A small sound classifier, trained from scratch: held-out accuracy 72%.
Rows from block 2, named by matrix and row number. Rows with one number belong to one neuron. Each number is 128 + 24 x the weight over the matrix's rms, rounded and kept within 0 to 255. All counts start at 0.
# fc1: MLP up (model.blocks.2.mlp.fc1.weight, 512x256), inputs 128-255
# fc2: MLP down (model.blocks.2.mlp.fc2.weight, 256x512, transposed), outputs 128-255
fc1.474 [143 137 142  85 106 125 122 168 128  88 139 105 153 130 157 148 158  93 134 152 123 127 113 104 118 166 111 101  99 153 175 122  72 111 112 143 113 130 140 151 147 127  71 150 176 129 107 111 133 120 159 124  97  75 104 121 110 103 117 153 148 112  93 146 104 176 138 129 127 113 168 191 136 140 152 128 148 151 114 104 145 134 128 138  98 126  99 155 162 138 147 108 163 127 111  99 116 131 129 133 118 136 133 109 126 129 151  92 101  86 166 146 132 112 103 132 151 110 143 119 152  92 125 122 113 177 129 131]
fc2.474 [131 121 116 159 154 148 132 136 151 101 111 129 133 126 135  97 104 136 150 167 154  89 159 102 132  96 108 123 127 137  87 113 142 109 101 110 137 142  95 133 133 161 143 130 135 114 113  99 145 111 153 145 145 106 142 141 107 157 151 141 154 128 123 121 135 149 139 130 101 145 124  79 122 140 135 165 108 127 139 166  91 174 144 117 104 140 142 132 127 143 147 139 132 158 143 127 135 162 138 134 106 145 153  90 110 137 194 101  81 135 104 148 177 129 106 133 134  74 128 149 135 161 153 104 124 179 105 105]
fc1.475 [153 133 102 122 125 152  86 136 103 167 146 106 122 120 136 149 137 150 122 131 147 139 144 108 152 125 141 135 142 129 125 141 141 109 130 130 118 128 154 153 138 126 129 147 109 139 127 131 164 135 129 128 137 130 151 135 111 124 126 137 116 122 105 121 114 140 102 136 143 137 154 123 117 139 134 134  94 179 115 143 128 112 142 110  96 117 117 140 123 113 129 118 107 108 110 112 129 156 135 146 133 130 148 125 157 133 149 110 150 124 107 145 114 102 128 107 113  99 141 106 134 106 142 149 126 137 139 122]
fc2.475 [ 93 138 104 158 148 130 142 158 133 108 133 131 145 128 113 122 151 105 102 104 146 130 116 138 107  75 109 122 130 171 180  90 143 133 137 142 152 119  98  97 130 140 111 125 121 135 124 117 123 141 128 127 157 141 152 126 146 134 137 141 154 166 137 111 114 149 103 125 118 112 115 128 141 122 172 135 130 126 104 149 144 141 161 142 132 121 143 119 129 161 120 123 126 116 146 105 115 123 131 133 143 126  98 129 153 129 169 154 137 170 121 113 149  98 110 141 141 151 134 126 156 139 144 109 147 111 100 133]
fc1.476 [167 108  97 127 127 141 116 154 141 154 141 105 102 156  90 112 135 127 132 158 174  87 144 108 129 104 111 135 117  73 108 101 136 153 111 155 147 147 131 142 148 115 127 118 130  93 134 136 112  94 103 148 138 145 121 112 145  91 126 110 112 128 105 118 130 129  58 155 130 108  92 120  85 131 108 141 107  83 140 184 106 124 157 127 147 144 124 148 115 114 131 148 123 144 140 135 144 130 132  86 140 149  88 150 140 148  86 118 141 158 132 148 159 150 101 104 146 180 121 129 133 178 119 126 132 133 116 114]
fc2.476 [107 120 117 130 113 126 116 113 138 142 131 104 136 124 172 116 129 137 110 145 117 119 127 117  92 142 129  81 133 124 134 148 137 109 183 125 162 110 117 149 115 178 135 115  59 158 131 114 163 100 119 106 153 150 132 107 134 119 106 101 162 147 134 102 104 119 119 134 155 155 118 131 114 147  87 126 147 152 105 148 117 165 122 130 150 153 119 151 120 117 153  81 137 149 170 166 130 165 177 141 111 152 118  68  92 118 165 132 118  80 158 129 165 130 150 147 133 126 124 141 148 107 113 117 124 147  98 188]
fc1.477 [158 119 129 142 170 139 131 121 113 102  69  99 147 124 126 118 127 159 136 182 148 121 111 114 109 128 170 113 154  98 146 127 115 107 153  91 130 144 120  63 128 150 131 131 141 111 143  86 164 148 101 175 128  89 118 168 131 140 118 106 159  76 140 135 131 114 117 151 111 124 119 108 117 165 112 150 142 125 132 146 130 145 156 156 138 140  80 144 129  99 112 135 142 137 159 146  64 169  71 122 110 122 152 165 169 105  88 156 191 105 127 100  97  95 110 107  78 146 121 107 126 144 135 129 136 157 118 142]
fc2.477 [ 97 100 150 150  94 118 133 132 165 137 127 110 140 142 104 118 114 122 124 168 163 107 100  88 135 116 106 116 156 112 132 135 152 111 153 114 128 112 122 146 125 128 114 123 123 183 100 127 111 135 114  92 145 143 127 133 135 106 118 113  56 144 149 113 137 126 147 121 158 113 130 118 111  93 156 139 189 100 120 123 165 132  68 123 126 151 104 137 130 108  91  97 137 120 157 107 149 122 155 137 133 139 113 126 119 148 124 143  90 125 148 148 133 111 103 134 109 143 170 150 146 117 146 163 127 170 126 140]
fc1.478 [125 125 115 157 130 140 149 122 123 122 123 130 123 161 129 139 111 107 121 126 128 147 142 101 126 139 154 117 143 119 132 138 145 152 119 117 138 129 113 121 156 104 132 151 117 155 125  84 159 136 132 129 111 111 152 124 137 153 126  97 133 121 109 162 124 131 117 140 141 110 146 155 117 138 133  97 141 129 119 131 130 123 162 128 104 146 146 133 147 103 126 170 117 116  94 131 156 127 109  90 128 154 138 152 125 109 128 128 104 111 127 125 129 105 125 103 143 104 138 115 123 147 121 132 135 104 102 130]
fc2.478 [127 121 146 134 127 140  93 137 140 108  87 138 114 135 136 132 158 145 142 113 145  91 127 115 118 113 107 127 108 153 142 128  99 153 118 140 111 132 193 151 129  99 142 116  91 167 123 137 139 125 128  98 148 101 116 118 152 126 141 132 172 142  99 147 137 138 123 114 115 127 127 130 113 152 136  98 144 148 103 142 108 111 151 134  94 128 138 128 135 115 122 157 125 155 121 150 149 152 118 142 124 114 103 115 117 101 147 106 161 126 156 146 120 124 169 144 129 122 147 153 135  96 152 101 134 109 156 123]
fc1.479 [127 133 167 119 129 126 136 102  99 108 138 128 131  99 102 103 150 149 131 152 127 118 114 158 143 117 130 101 123 141 141 168 105 121 122 141 134 126 150 121 121 122  99 124 137 142 156 136 143 100 114 157 143 151 125 127 119 109 141 126 132 125 112 139 137 140 128 150 121 146 151 111 135  98 115 103 132 126  87 131 123 114 147 125 109  94 112 158 141 137 113 108 115 123 135 122 149 136 138 124 159 152 127 116 103 115 122 135 131  84 126 126 102 102 164 158 159 128 150 148 123 148 108 123 141 131 131 115]
fc2.479 [120 140 150 125 155 118 107 166 139 107 124 137 125 137 121 130 114  96 120 172 135 118 120 119 113 131 122 154  92  92 109 149 133 135 127 150 163 128 130 133 116 148 143 111 118 131 128 101 119 147 103 138 109 145 107 123 158 110 146 113 117 108 110 106 113 126 109 120 130 118  99 115 155 131 134 123 148  90 137 133 135 144 153 125 131 141  88 143 136 153 111 102 139 120 114 114 140 136 141 111 112 135 113 114 115  99 132 132 122 139 119 121 103 136 138 106 132 128 134 120 106 106 152 122 140 113 143 139]
fc1.480 [113  75 143 156  95 102 165 151 110 151 160 153 123  79 127 136 135 199 127 112 153 117 104 107 107 103 139 157 114 132 116 136 111  98 123 153  99 118 193 161 130  72 129  96 133 125  99 148 157 118 106 102 111 157  96 115 148 111  72  97 111 112 118 123 134 130 142  86  94 128 127 149  84 159 112 169  96  85 135 105  95 155  90 156 155 112 123 120 101 166 144 138 147 106 153 118  81 140 134 115 126  95 130 185 189 116 127 120 143 114 129 135 117 103 138 149  94 131 142  94 109 103 186 127 137 199 121 142]
fc2.480 [122 112 103 151 145 137  95 131 117 132 101 163 131 143 153 125 108 140  98 119 133 129 123 128 163 134 171 136  94  86 176 145 154  98 116 109 162 154 150  96 113 158 156 140 122 136 128  81 124 141 120 113 124 121 147 154 159 112 107 183 150  79 134 122 191 127 126 134 139 149 107 108 142 122 114 141 183 139 112 159 140 129 134 139 131 161 123 138 112 145 124 128 120  95 130 157 119 133 180 128 178 122 141  69 108 144  88  97 112 153  99 110 120 164 104 149 140 111 143 133 152  98 176 110 119 138 141 141]
fc1.481 [144 138 132 155 183 144 139 123  94  78 121  96 160 116 131  50  78 139 121 130 149 131 118 132 123 107 136 139 151 109 142 136 102 159 123  99 164 119 152 155 163 134 105 148 144 146 125 135 132 125 134 159 142 120 111 131 101 117  86 109  96 123 138 135 132 173 133 163 132 134  99 101 163 141 144 113 168 178  99  98 113 137 146 123 171 116 143  86 147 105 133 154 112 121 125 111 103 107 160  97 159 111 124 145 127 133  92 112 126 147 114  64 141 123 135 150 164 125 148 110 141 109 136 158 173 133 122 140]
fc2.481 [132 160 102 113 101 107 132  84 111 126 155 128 163 135 145 115 154  99  93 159 138 136 128 156 126 117 179 136 149 100 122 166 149 114 157 111 120 114 125 138 168 150 112  70 152 124 106 120 143 126 147 135 137 137 138 102 141 155 144 119 118 149 139  84 111 137 163 121 140  92 114 108 114 159 116 102 105 165 106  93 128 122 102 140 127 149  72 112 130 119 109 162 139 146 131 139 124 125 120 142 119 125 106 118 124  84  95 140 153 128  97 149 171 104  99 120 124 110 105 142 128 146 145 122 120 125 111 145]
fc1.482 [ 90 139 135 160 107  75  54 148 125  99 123 118 185  93 150 112 113 128 184 141 131 118 185 106 173  96  45 152 102  90 156  65 116 155 133 108 181 163 147  99 116  96 116 185 109 100 123 128 103 114 126 120 149  99 169  72 133 114 130 151 157 119 119 144 137 146 147 115 169 124 106 130  93  84 104  69 141 151 154  96 170 105 105 129  88 158  98  91 128 106 200 111 129 172 111 116 189 157 161 105 183 136 121 172  89 104 123 145 180  99  85 105 132 138 125 110 116 137 141 111  56 141 142 101  75  89 144 116]
fc2.482 [170  89 123  59 104 140  94 132 125  63 164 108 136 159 162 116  78 146 136 121  98 110 177 114 111 107 102 128 153 137  90 163 151 180 123 136 122 103 133 141 104  69 162 137 132 158 130  97 148 101 152 105  95 182 120 101  98  92 102 139 123 125 112 191 128 123 107  75  95 171  98 111 110  97 129  86 148 109 138 139 135 141 127 148 124 179 182 118 132 146 147 142  78 160 109 137 149 139 181 162  91 135 145 132  74 208 136 109 158 147 117 149 124 130 156 117 117 123 156  95 171 161 119 106  90 136 106  81]
fc1.483 [ 95 111 213 129 152 146 112 146 138 119 188  70  67 148 132 104  91 143 128 102 125 169 121 103 114 103 146  99 143 157 119 137 124 149 122 119  97  99 116  96 193 122 126 102 107 112 133  74 134 132 109 142 144 111 142 139 144 178 109  98 126  79 174 107 106 151 101 129 121 103 178 114  96 139 143 126 195 113 113 136 111 122 104 132 138 117 155 161  94 123 121 154 131 140 105 140 120 144 121 126 132 133 131 132 115 186 137 132 121 113 122 112 125 147 103 112  93 148  80 154  70 112 127 170 160 122 102 141]
fc2.483 [106  93 124 147 124 153 125 131  97 156 135  87 135 130 132 131  78 104 159 105 155 130 118 118 148 150  79  93 121 139  62 137  99 156 139 107 149 118  98  99 132 123 159 109 162 116 125 110 110 113 116 129 102 117 119 112 111 136 136 133 148 146 170 139 103 144 138 158 120 137 179 165 161 169 139 124 152 106 124 108  98 129 125 115 115  91 121 107 150 144 163 119  89 133 107 157 150  97 113 113 112 168  81 106 121 105 141 124 147 149 119 142 109 152 182  82 106 161 144 148 120 145 128 136 108 112 149 124]
fc1.484 [100 121 124 126 114 127 130 174  77  96 132 144 166 142 156 157 143 121 134 140 127 108 133 154 135 110 154 161 109 172 130 140 109  86 166 115 146 162 159 142 165 126  92 117 140 136 153 131  89 102  95 144 106  78  94  94 148 138 160 123 129 141 132 124 104 143 194 146 109 105  82 123 152 133 134 142 151  86 108  95 173 118 123  94 118 118 139 140 100 124 142 101 135 127  52 122 113 108  93 144 132 133 194 127 168 169 100  83 164 103 153 166 129  93  85 137 152 137 107 141  95 131 136 148 161 131 138 157]
fc2.484 [126 105 190  87 140 146 120 130 172 161 174 128 179 107 132 130 154  85 130 132 138 179 102 101 114 131 120 146 141 135 118 109 156 143 119 139 130 155 112 106 152 111 172 123 104 142 158 126 124 136  94 112 121 161 120  95 145  86 156 137 152 105  83  90 117  91 111 139 112 166 140 107  62 146 149 110 118 147 126  82 106  77 147 105 154 136 175 123 116 147 127 136 175 144 113 132 142  90 164  89 137 120 117 127 155 130  77 157 134 157 115 164 169 133 115 126 119 120 110  98 120 130 111 154 107 164 158 125]
fc1.485 [146  91 127 163 103 120 121 133 104 145 152 145 135 129 141 152 143 128 152  54 115 100 109 147 160 122 130 152 156 142 138 102 119 144 146 144 122 118 131 132  98 127 120 122 133 159 139 194 142 118 146 105 134 111 163 136 162 126  83 140 140 143 145 157  85 138 105 129 112 123 160 115 127 103 128 157  91 178 132  96 148 157 145 137 147 128 119 117 114 116 112 131 174 121 118 130 126 115 106 110 160 146 115 132 118 120 147 144 101 123 177  79 118 110 130 133 129 101 167 139 119 126 140 143 137 120 117 109]
fc2.485 [147 100 173 167 135 159 148  99 144 124 146 109 106 136 144 164 128 135 108 119 109 162 105 131 126 163 120 139 144 144 122 152  79 184 157 142 126 101 129 152 101 118 103 161 128 133 158 104 133  89 104 132 117 128 148 125 167 137 105 153  98 111 133 129 135 117 146 150 147 108 153 139 135  97  98 137 109  93 117 159 116 129 168 125 100 139 157 113  88 138 114 166 153 144 116 119 167 117 102  96 147 146 140 133 146 124 140 109 118 130 120 111 118 156 120 114 153 117 107 164 146 168 150  85 144 128 124 115]
fc1.486 [132  91 135 136 170 123 113 122 148 139 137 117 156 141 169 126 125 111 110  92 116 151 142 132 109 152 122 113 112 141 164 106 115 120 135 170 120 137 162 107 153 154 101 147 141  96 150  90 118 120 135 146 115 147 152 147 174  83  89  88 165 109 192 148 173 129 103  88 117 101 106 198 157 142 118 151 141 138 109 149 128  99 154 114 115 145 118 127  72 101 124 119 146 177 101 105 163 132 172 138 152 142  85 141  71 117 141  73 114 137 188  95 143 120 113 179  83 137 146 111 100 122 159  98 138 102 124 131]
fc2.486 [131 131  83 151 179  94 108 134 163 154 170 139 114 125 120 142  55 124 140 140 144 143 104 135 151 131 102 127  85  95 140 111 125 121  85 166 135 171  96 130  97 167 131 177 116 100 145  86 131 132 136 122 143 136 101 108 119 151 132 105 111  71 191 135  99  93  89 104 111 156 151  83 162 134  98 142 140 136 139 151  93 116 102 120  78 152 137 143 125 121  78 151 149 139 102 178 112 162 148  97 155 155 101 116 138 110 151 128 105 109 166 119 141 125  89 133 105 115 138 112  90 136 120 150  90 123 127 146]
fc1.487 [116 135 144 124  99 130 128 146 117 108 157 152 127 136 148 149 117 142 121  97 121 127 141 118 135  91 120 148 130 113  99 124 123 117 118 163 122 119 136 142 152 137 154 128 116 117 135  99 138 130 129 167 123 141 111 135 140 134 142 160 126 102 139 130 136 137 103  75 113 137 117 122 143 144 124 139 121 175 173 133  95 124 133 102 128 144  92 123 121 144 113 149 150 108 130 136 162 116 123 129  95 153 146 140  91 101 120  91 135 117 120 148 132 123 101 135 113  91 110 141 148 120 122 148 128 130 125 145]
fc2.487 [125 123 108 162 144 114 147 132 146 112 147 109 106 119 125 118 137 144 135 133 137 106 133 120 154 151 135 133 140 133 124 134 142 170 144 145 122 117  94 121 127 108 165 127 104 126 116 140 127 134 105 138 122 160 168 102 127 158 122 115 126 142 128 174 133  81 133 142  91 117 118 121 155 110 139 110  98 105 142 168 142 121 135 109 156 118 141 154 128 108 119 121 154 136 124  74  90 101 106 132 124 134 111 135 126 142 122 158 108 117 111 116 149 138 119  99 143 140  92 131 120 145 126 138 133 142 145 126]
fc1.488 [118 156 117 137 161  95 166 114 115  96 138 128 169  93 152 131 102 110 142  57 124 141 127 149 129 139 118 162 152 129 152 163 112 123 113 120  87 100 155 138 156 152 116 135 130 128 139 168 122 139 138 115 125 115 152 118 127 110 120 137 130 120 117 123 142 167 139 122 127 114 115  98 133 103 154 133 121 167  96 123 110 129 118 137 130 156 119 121 150 117 155 119 129 117 143 112 139 153 137 141 113 141 137 111 140 106 124 128 122 103 137 139 108 114 140 113 165 137 150 174  97 116 130 141 144 112  73 113]
fc2.488 [125 103 134 138 123 143 136 103 112 109 149 112 136 109 113 146 109 128 141 155  98 129 163  91  71 149 149 139 129 138 179 131  93 150 126 140 144 163 108 162 121  81 121 107 103 107 125 139 107 123 103 120  64 120 128 129 141 173 119 115 103 127 163 104 136 183 109 122 104 105 123 150 136 172 169 132 108 133 119 144 116 125 152 146 132 117 119 125 111 103 138 160 139 101 149 127 143 142 128 118 135 116 124 130 131 151 119 148 130 123 104 170  85 134 164 150 128 109 126 118 134 125 101 140 118  90 155 108]
fc1.489 [151 134 103 143 150  86 107 110 141 147 136 139  84 146 165 145  93 125 112 125 158 127 157 110 152  94 132 125 118 142 163 153 116 113 112 113 120 168 122 136 161 119  89  94 180 150 130 134 149 143 101 124 111 132 117 105  65 157 136  82 117 114 130 166 105 132 102 118 109 125 143 149 159 131 178 103 125 125 133 108 103 137  81 117 106 116 124  89 153 150 150 113 154 144 105  84 136 154 138 149  89 141 170 123 125 169 108 135  99 146  77 124 167 105 105  96 137 119 143 167 144 132 143 136 127 139 148  86]
fc2.489 [ 79 118 154 143  66 187 139 137 142 118 110  96  84 144 104 123 136 161 117 107  81 172 143 104 114 121 126  74 116 126  82 119 151 105 117 137 112  81  89 131  96 102  94 142 153 132 164 134 150 160  68  89 128 119 131  99 140 111 124 156 109 155 122 109  55  98 166 111 138  90 118 117 163 144 132 156 165 145  84 108 138 122 131  98 186 153  90 100  73 106 127 107 149 168 153 126 139 132 116 162 131 162  76 154  90 156 147 132 115 149  82  69  99 168 168 127 127 140 129 139 126 153 115 126 147 101 110 160]
fc1.490 [173  78 186 132 117 114 134 125 147 116 135 127 141 159  73 137 143 134 113 125 143 160 207 175 101 122 163 137  78  86 100  85 128 134 165 127  98 133  93 118 127 158  86 143 113  83 144 178 118 119  64 113 140 161 155 152 126 184  93 138 136 116 126 132 102  98 155 118  97  87 127 110 100 149 139 195 121 126 154 127 107 135 135 144 124 147  90  97 130 146 126 130 132 114 120 137 182 161 140 102 126 151 169  93 132 133 128 113 161 160 145 120 134 134 152 112  85  91 110 123 124 153 176 137  93 125 164 156]
fc2.490 [142 154 141 164 100 126 121  78 191  92 137 133 169  85 144 143  60 159 136 110 185  98 151 107 121 127 142 134 157 135 122 106 137 136  77 117  94 136 153 129 141 218 151 146 104 151 153 142 169 126 135 167 158 148 120 126 101 115 102 147 113 148 133 133 134  69 142 140 160 164 145 124 114 148  83 137 125 139 138 174 132 159 104 167 112 141 119  85 177 112 135 136  90 127 114 129  94 134 114 174 148  84 109 182 138 143 133 155 187  89 143 166 115 133 122 108 164 194  96 149 112 123 107  83  97 103 155 109]
fc1.492 [123 131  90 145 105 142 130 126 120 116 140 150 164 135 109 123 172 143 169 131 137 124 137  89 151 165 127 140 118 115 125 107 133 155 190 106 147 124  90 148 167 105  74 114 141 139 191 158 119 157 124 131 143 175 129 137 132 149 182 140 128 118 163 108 129 103 132 119 136  94 114 142 125  76 103 156 100  97  96 159 125 148 117 165 165  75 110 144 131 131 146 137  76 125 183 129 112 101 102 152 115 144 117 122 145 102 130 159 117 145 140 107 118 110 132 127 132  89 137 155 102 154  90 107 128 119 167 108]
fc2.492 [140 150  99 148 108  73  83 142 116 113 208 117 138 134  59 131 171 143 147 124 147 182  92 129 197 150  96 128 105 114 101 111 106  66 122 140 156 125 156 165 138 139 133 136 178 148 156 132 146 159 113 181 131 109 101 136 125  96  72  99 131 146 122 111  92 139 130 109 161 118 166 124 153 149 147 133  87  98 171 121 162 106 104 139 129 148 113 135 130  81 125 103  92 101 144 121 137 121 168 174 140 136 139 135 100  71 156 169 125 141 134 130 170 128 112 126 119 126 143 137 156 134 133 105 126 144  82 116]
fc1.493 [160 133 134 121 153 130 131 149 119 103 104 113 130 102 134 119 149 118 106 153 142 169 147 133 140  97 107 148 156 131 102 139 142 170 134 102 110 157 126 123 103 124 124 172 102 171 153  93 112 133 145 119 125  90 146 148  69  87 100 122 137 130 183 111  96 106  89 134 154 162 125 142 134 163 145 129 159 112 115 101 156 127 138 152 114 127 140 128 158 113 121 148 124 110 104 136 149 122 122 132 131 122 173 101 108 132 125  85 119 146 110 131 122 176 122 134 123 140 159  91 165 117 117 107 107 135 143 130]
fc2.493 [ 75 145 172 110  73 151 132 130 103 132 166 104 112 146 125 140 148 127 116 158  96 158 119 125  83 138  98 118 121 123  94 119 171 131 119  91 128 105 142 142  98 163 163 109 112 127 126 128 154 117 130 136 103 122  89 141 161 115 151 153 172 170 191 157 141 132 146 145 138 111 150 106 173  84 168 117 139 119 130  98 141 150 161 115 100 142 116 130 114 133 138 123 115 136 157 135 134 168 138 137 113 151  82 107 158 122 156 139 152 132 133 137 135 132  90 165 143 115 139 170 109 143 137 142 153 118 108 121]
fc1.494 [112 137 151 134 121 114 143 126 163 120 144 111 103 108 165 135 133 138 125 162 158 128 173 150 147 150 108 166 113 118 120 134 149 104 160 132 146 129 118 118 160 131 130 161 117 164 135 129 136 146 115 120 105 121 108 113  95 107 111 157 122 138 150 133 133 100 152 108 108  97 160 121 138 156 111 105 138 121 113 115 139 122 173 137 126 140 106 120 145 102 142 153 146 140 131 104 137 125 158 125 116 137 149 137 148 111 130 129 138 147 143 159 134  71 123  95 122 107 114 127 140 113 133 123 125 166 103 164]
fc2.494 [105 142 108  89 119 153 118 169 148 113 137  98 101 138 111 145 144 150 154 100  99  90 124  77 123 130 133 137 144 132 124 147  92 149 109 152 134 110 129 121 113 110 120 146 122 144 115 121 111 119 101 103 130  99 107 124 182 124 128 107 127 141 114 150 173 170 135 136 114 123 135 134 119 148 162 122 128 143 163 141 132 101 125 157  94 163 144 114 146 152 168 119  92 105 157 162 131 123 107 128  88 116 132 106 151  92 133 146 134 129 110 128 118 142 110 135 124 137 121 103 119 115 106 128 148 115 134 126]
fc1.495 [132 109  81 155 174 141 139 123  80 100 125 145 136 118 157 157 127  98 138 144  80 153 109 102 181 142 165 140 138 129 121 160 100 152 102 129 103 122 107  66 130 102 135 163 125  77 144 149 136 110 125 165 107 127 165 141 163 133 136 163 101 103  87  98 114 137  98 151 160 131 163 126 144 143 146 160 126 120 154 129 148 129 106 121 110  81 125 135 172 160 146 127 140 105  74 143 136 116 125  99 111 109 108 158 136 116 118 116 100 107 140 177 123 135 139 136 114 165 146  86 110 159 142 137 124  73 120 122]
fc2.495 [ 92 127  98 120 139 124 189 119 130 110 126 152 150 114 156 117 115 131 132 131 151 103 173 108 138  77 133  99 103 110 118 112 127  83 141 155 146  97 157 127 145 120 127 163 114 120 110 146 132 134 101 134 120 134  99 111  77 107 122 159 163 157 117  95 125 114 173 124 118 120 138 102 153 105 117 184 106 152 135 143 113 131 196 145 127 109 132 159 125  88 124 130 145 142 147 136  89 142 135 102 161 125 170 163 114 113 145 126 134 155 106 160 159 130 131 146 112 111  50 139 123 132 159 163 110 116 159 141]
fc1.496 [ 92 133 136 118 157 103 120 166 110 125 143 125 135  88 125 170 119 126 136 127 161 146 105 153 104 143 112 114 122 136 125 167 144 169 132 130 148 126  98 136 116 168 136 132 120 109 144 149 152 142 133 116 143 139 126 115 111 139 126 122 129  97 152 104 128  73 135 147 163 126 111 129 142 108 136  96 149 116 126 147 120 134 129 158 152 125 104 117 147 117 120 129 128 136 162 160 133 114 126 132 129 127 136 153 122  82 103 152 109 145 143 133  93 111  76 106 123 136 118 130 144 120 129 102 138 129 140 145]
fc2.496 [136 104 142 179 130 106 127 123 126 163 174 138 143 172 147 109 125 129 140 136 157 136 168 119 117 103  75 139 160 116 133  98 115 117 134 133 140 129 165 153 131 117  93  99 120 111 147 124 102 109 124 125 155 161 149 124  98 145 104 125 147 119  86 104 146 144 126 140 115 130 119 102 113 115  84  95  97 131 117 126 147 125 145 103 173 141 128 105 138 126 154 108 132 137 125 122 139 169 117 138 141 143 112 107 128 147 135 161 124 118 102 115 147 144 124 125 132 108 176 141 103 117 108 162 135 132 139  71]
fc1.497 [101  92  90 130 100 142 102  87 126 130 141 116 133 112 121  97 133  98 153 122 123 148  83  96 110 153 112 139 150  81 111 160  69 104 161 154  80 106 126 139  99 137 124 112  89 128 126 127 129 131 111 125 126 125 116 135 117 107 105 126 118 136 142 170 136  96 120 125 115 113 126 171  96 135 114 122 157  81 155 119 164 153 133 153 160 104 130 178 160 125 156 115 119 140 106 128 127 100  93  99 119 120 138  95 141 125 116 152 155 144 106 151 135 151 173 115 133 125 113  93 113 131 152 155 133 152 133 149]
fc2.497 [119 124 150 111  92 131 107 149 102 149 164 114  76 120 115 150  88 105  85 128 119 135 131 153 137  96 103 131  74 129 124 167  73 124 115 148 136 120 108 105 146 112 136 118  99 127 125 158 155 135 153 135 161 109 118 105 196  99 150 130 122 107 120 126 156 142 143 131 142 154 124 144 138 117 151 120 154 105 108  88 158 114 112 107 155 115 100 165 165 113 119 115 168 144 157 119 169 115 144 114 130 113 108  93 138 146 117 108 154 140 148  93 172 105 150 155  62 115 118 155 114 122 145 116 131 120 129 161]
fc1.498 [117 112 123 132 122 177  96 117 110  88 141 112 142  68 123 147 116 146 136 115 155 100 178 128 162 155 121 165 126 128 129 114  68 123 119 144 143 125 117 164 167 117 122 135 110 118 115  84 135 109 135 129 132 122 143 132  88  84 139 109 180 121 132 144 149 116 111 136 159 153 122 153 141 110 147 164 128 111 132 110 113 148 103 111 144 116 127 125 140 131 151  95 100 134 141 131 106 154 111 134 130 103 170 150 177 146 122 100 143 102 135 116  87 111 147  97  55 140 117 132 138 120 117 107 125 164 132 126]
fc2.498 [145  94 148 126 138 140 125 121 119 117 142 130 143 104 116 113  90  90 138 152 105 110 153 136 133 147 151 124 123  77 135 176 137 130 158 142 127 141 127 149  86 109 130 135 125 114 130 110 112 137 123 138 161  78  94  94  84  98 124 166  87 131 138 146 141 152 148  83 145  91 104  62 140 115 106 177 144 122 127 134 115  88 176 147 151 112 100 136 141 135 109 139 124  85 129  80 120 119  56 149 143 155 145 121 105 123 123 114  93 143 154 144 163 157 100 109 139 141  96 114 127 101 134 117 139 141 127  98]
fc1.499 [125 149  80 109 137 148 144 140 121 147 114 181 126  93  92 138 121 135 146 154 131 103 119  91 143 118  98 121 137  56 138 117 150 119  84 124  97  84 154 117 128 114 101 148 150 127 125 105 175  77 170 177  92 169 176 119 116 130 158 116 165 128 188 126 113 115 194 161 104 107 103 151 145 128 113 101 123 147 154  95 105  84  90 124 165 153 116 112 119 109 186 146 136 122 102 129 124 161 142 140  78 127 107 121 109 108 125 143 179 119  79  87 131  90 131 112 121  84 103 142  89 106 168 104 152 140 173 140]
fc2.499 [107 103 153 116 129 145  98 142  67 139 100 108 190 111 126 132 119 143 107 127 108  89 168 164 103 121 121 127 133 136 116  80 139 130 157 106 140 180 127 145 111  95 100 143 173 184  70 136 122 161 133 139 141 117  99 120 136 145  88 102 103 116 156 133  97 128 109 128  79 104 146 133 161 117  95  88 128 142 143 133 121 150 128 130  84 174 125 155 127 123 139 157 170 124 116 128 114 153 116 101 112 118 148 128 205 162 120 138 173 137 113 159 156 178 154 152 103 143  37 121  66 123  65  89 143 155 103 144]
fc1.500 [128 157 194  82 160 163 155 153  84  91 134  93 136 117 121 112 136  81 154 156 127 148 113 112 123 111 112 122 154 133 115 151 128 127 123 140 191 139  67 129 156 124 107 108 146  73 136 158  92 115  29 132  96 117 186 134 183  96 133 120  80 124 149 102 111 122 138 127 138 150  92 113 132  93 112 116 122 124 135 183 172 145 134 142 120 131 123  93 135 112 135 115 144 121  84 135  94  99 127 147 118  95 154 163 175 120 126 138 155 134 193  88  98 178 108  87 164 199  72 153 146 137  84 104 109 145 132  87]
fc2.500 [127 120  64  90 145 172 169  80 130 163 120 113  86  96 137 146 114 144 100 107 128  95 150 113 140 118 121  99 162  66 142  92 153 114 102 141 137  99 186 108 157  98 111 109 203 115 127  96 148 161 159 159 110 136  94 159 134 108  97  61 137 138 133 131 127 144 108 111 138 130 143 139  88  77  83 114 151 151 100 144 100 113 126 129 131 159 138  98 133 121 151 142 134 119 117 119 144 163 172 158 157  93 151 105 144 138  81 148 168 155 161 120 138 165 132 155  99  99 102 111 160 140  92 123 127 103 156  73]
fc1.501 [101 143  95 114  47 156 132  85 137 157 112  82 184 186 114 171  94  87 119 119 192 112 124 120 150  96 145 178  91 132 174 150  72 115 102 132 131  99 116 104 143 132 150 193 155 101 142 191 143 108 151 132 133  99 118 153 138 107 158 104  92 103  85 137 116 139 162  69 123 167 138 147 176 129 150 151 154 156 166  54 111 130 175 124 106 113 187 169 133 123 102 113 151 103 135 125 124 116 115 112  86 132 100 102 103  76 170 112 116 131 184 120 106 121 138 144 152 114 127 159 102 106 129 111 122 111  96 119]
fc2.501 [152 181 156  71 105  75  83 121 168  62 169 113 108 108 121 149 128 158 122 178 170 181  99 155 112  94 136 137 174 128 119  94 140 101 145 112 118 115 130  90 110  99 140  92 130 155 135 109 167  97 102  88 141 124 170  96 160 130 122 123 163 118 177  58 149 145 129 133 125  92 158 155  99 105 180 139 126 122 150 111 127  90 105 195 129 151  96 110 112 134 148 124 151 131 123 170 114  91 123  94 143 124  81 114 154  86 103 130 135 122 130  88 127 125 179 145  85 145 102 148 156 134 120 122  70 154 149  99]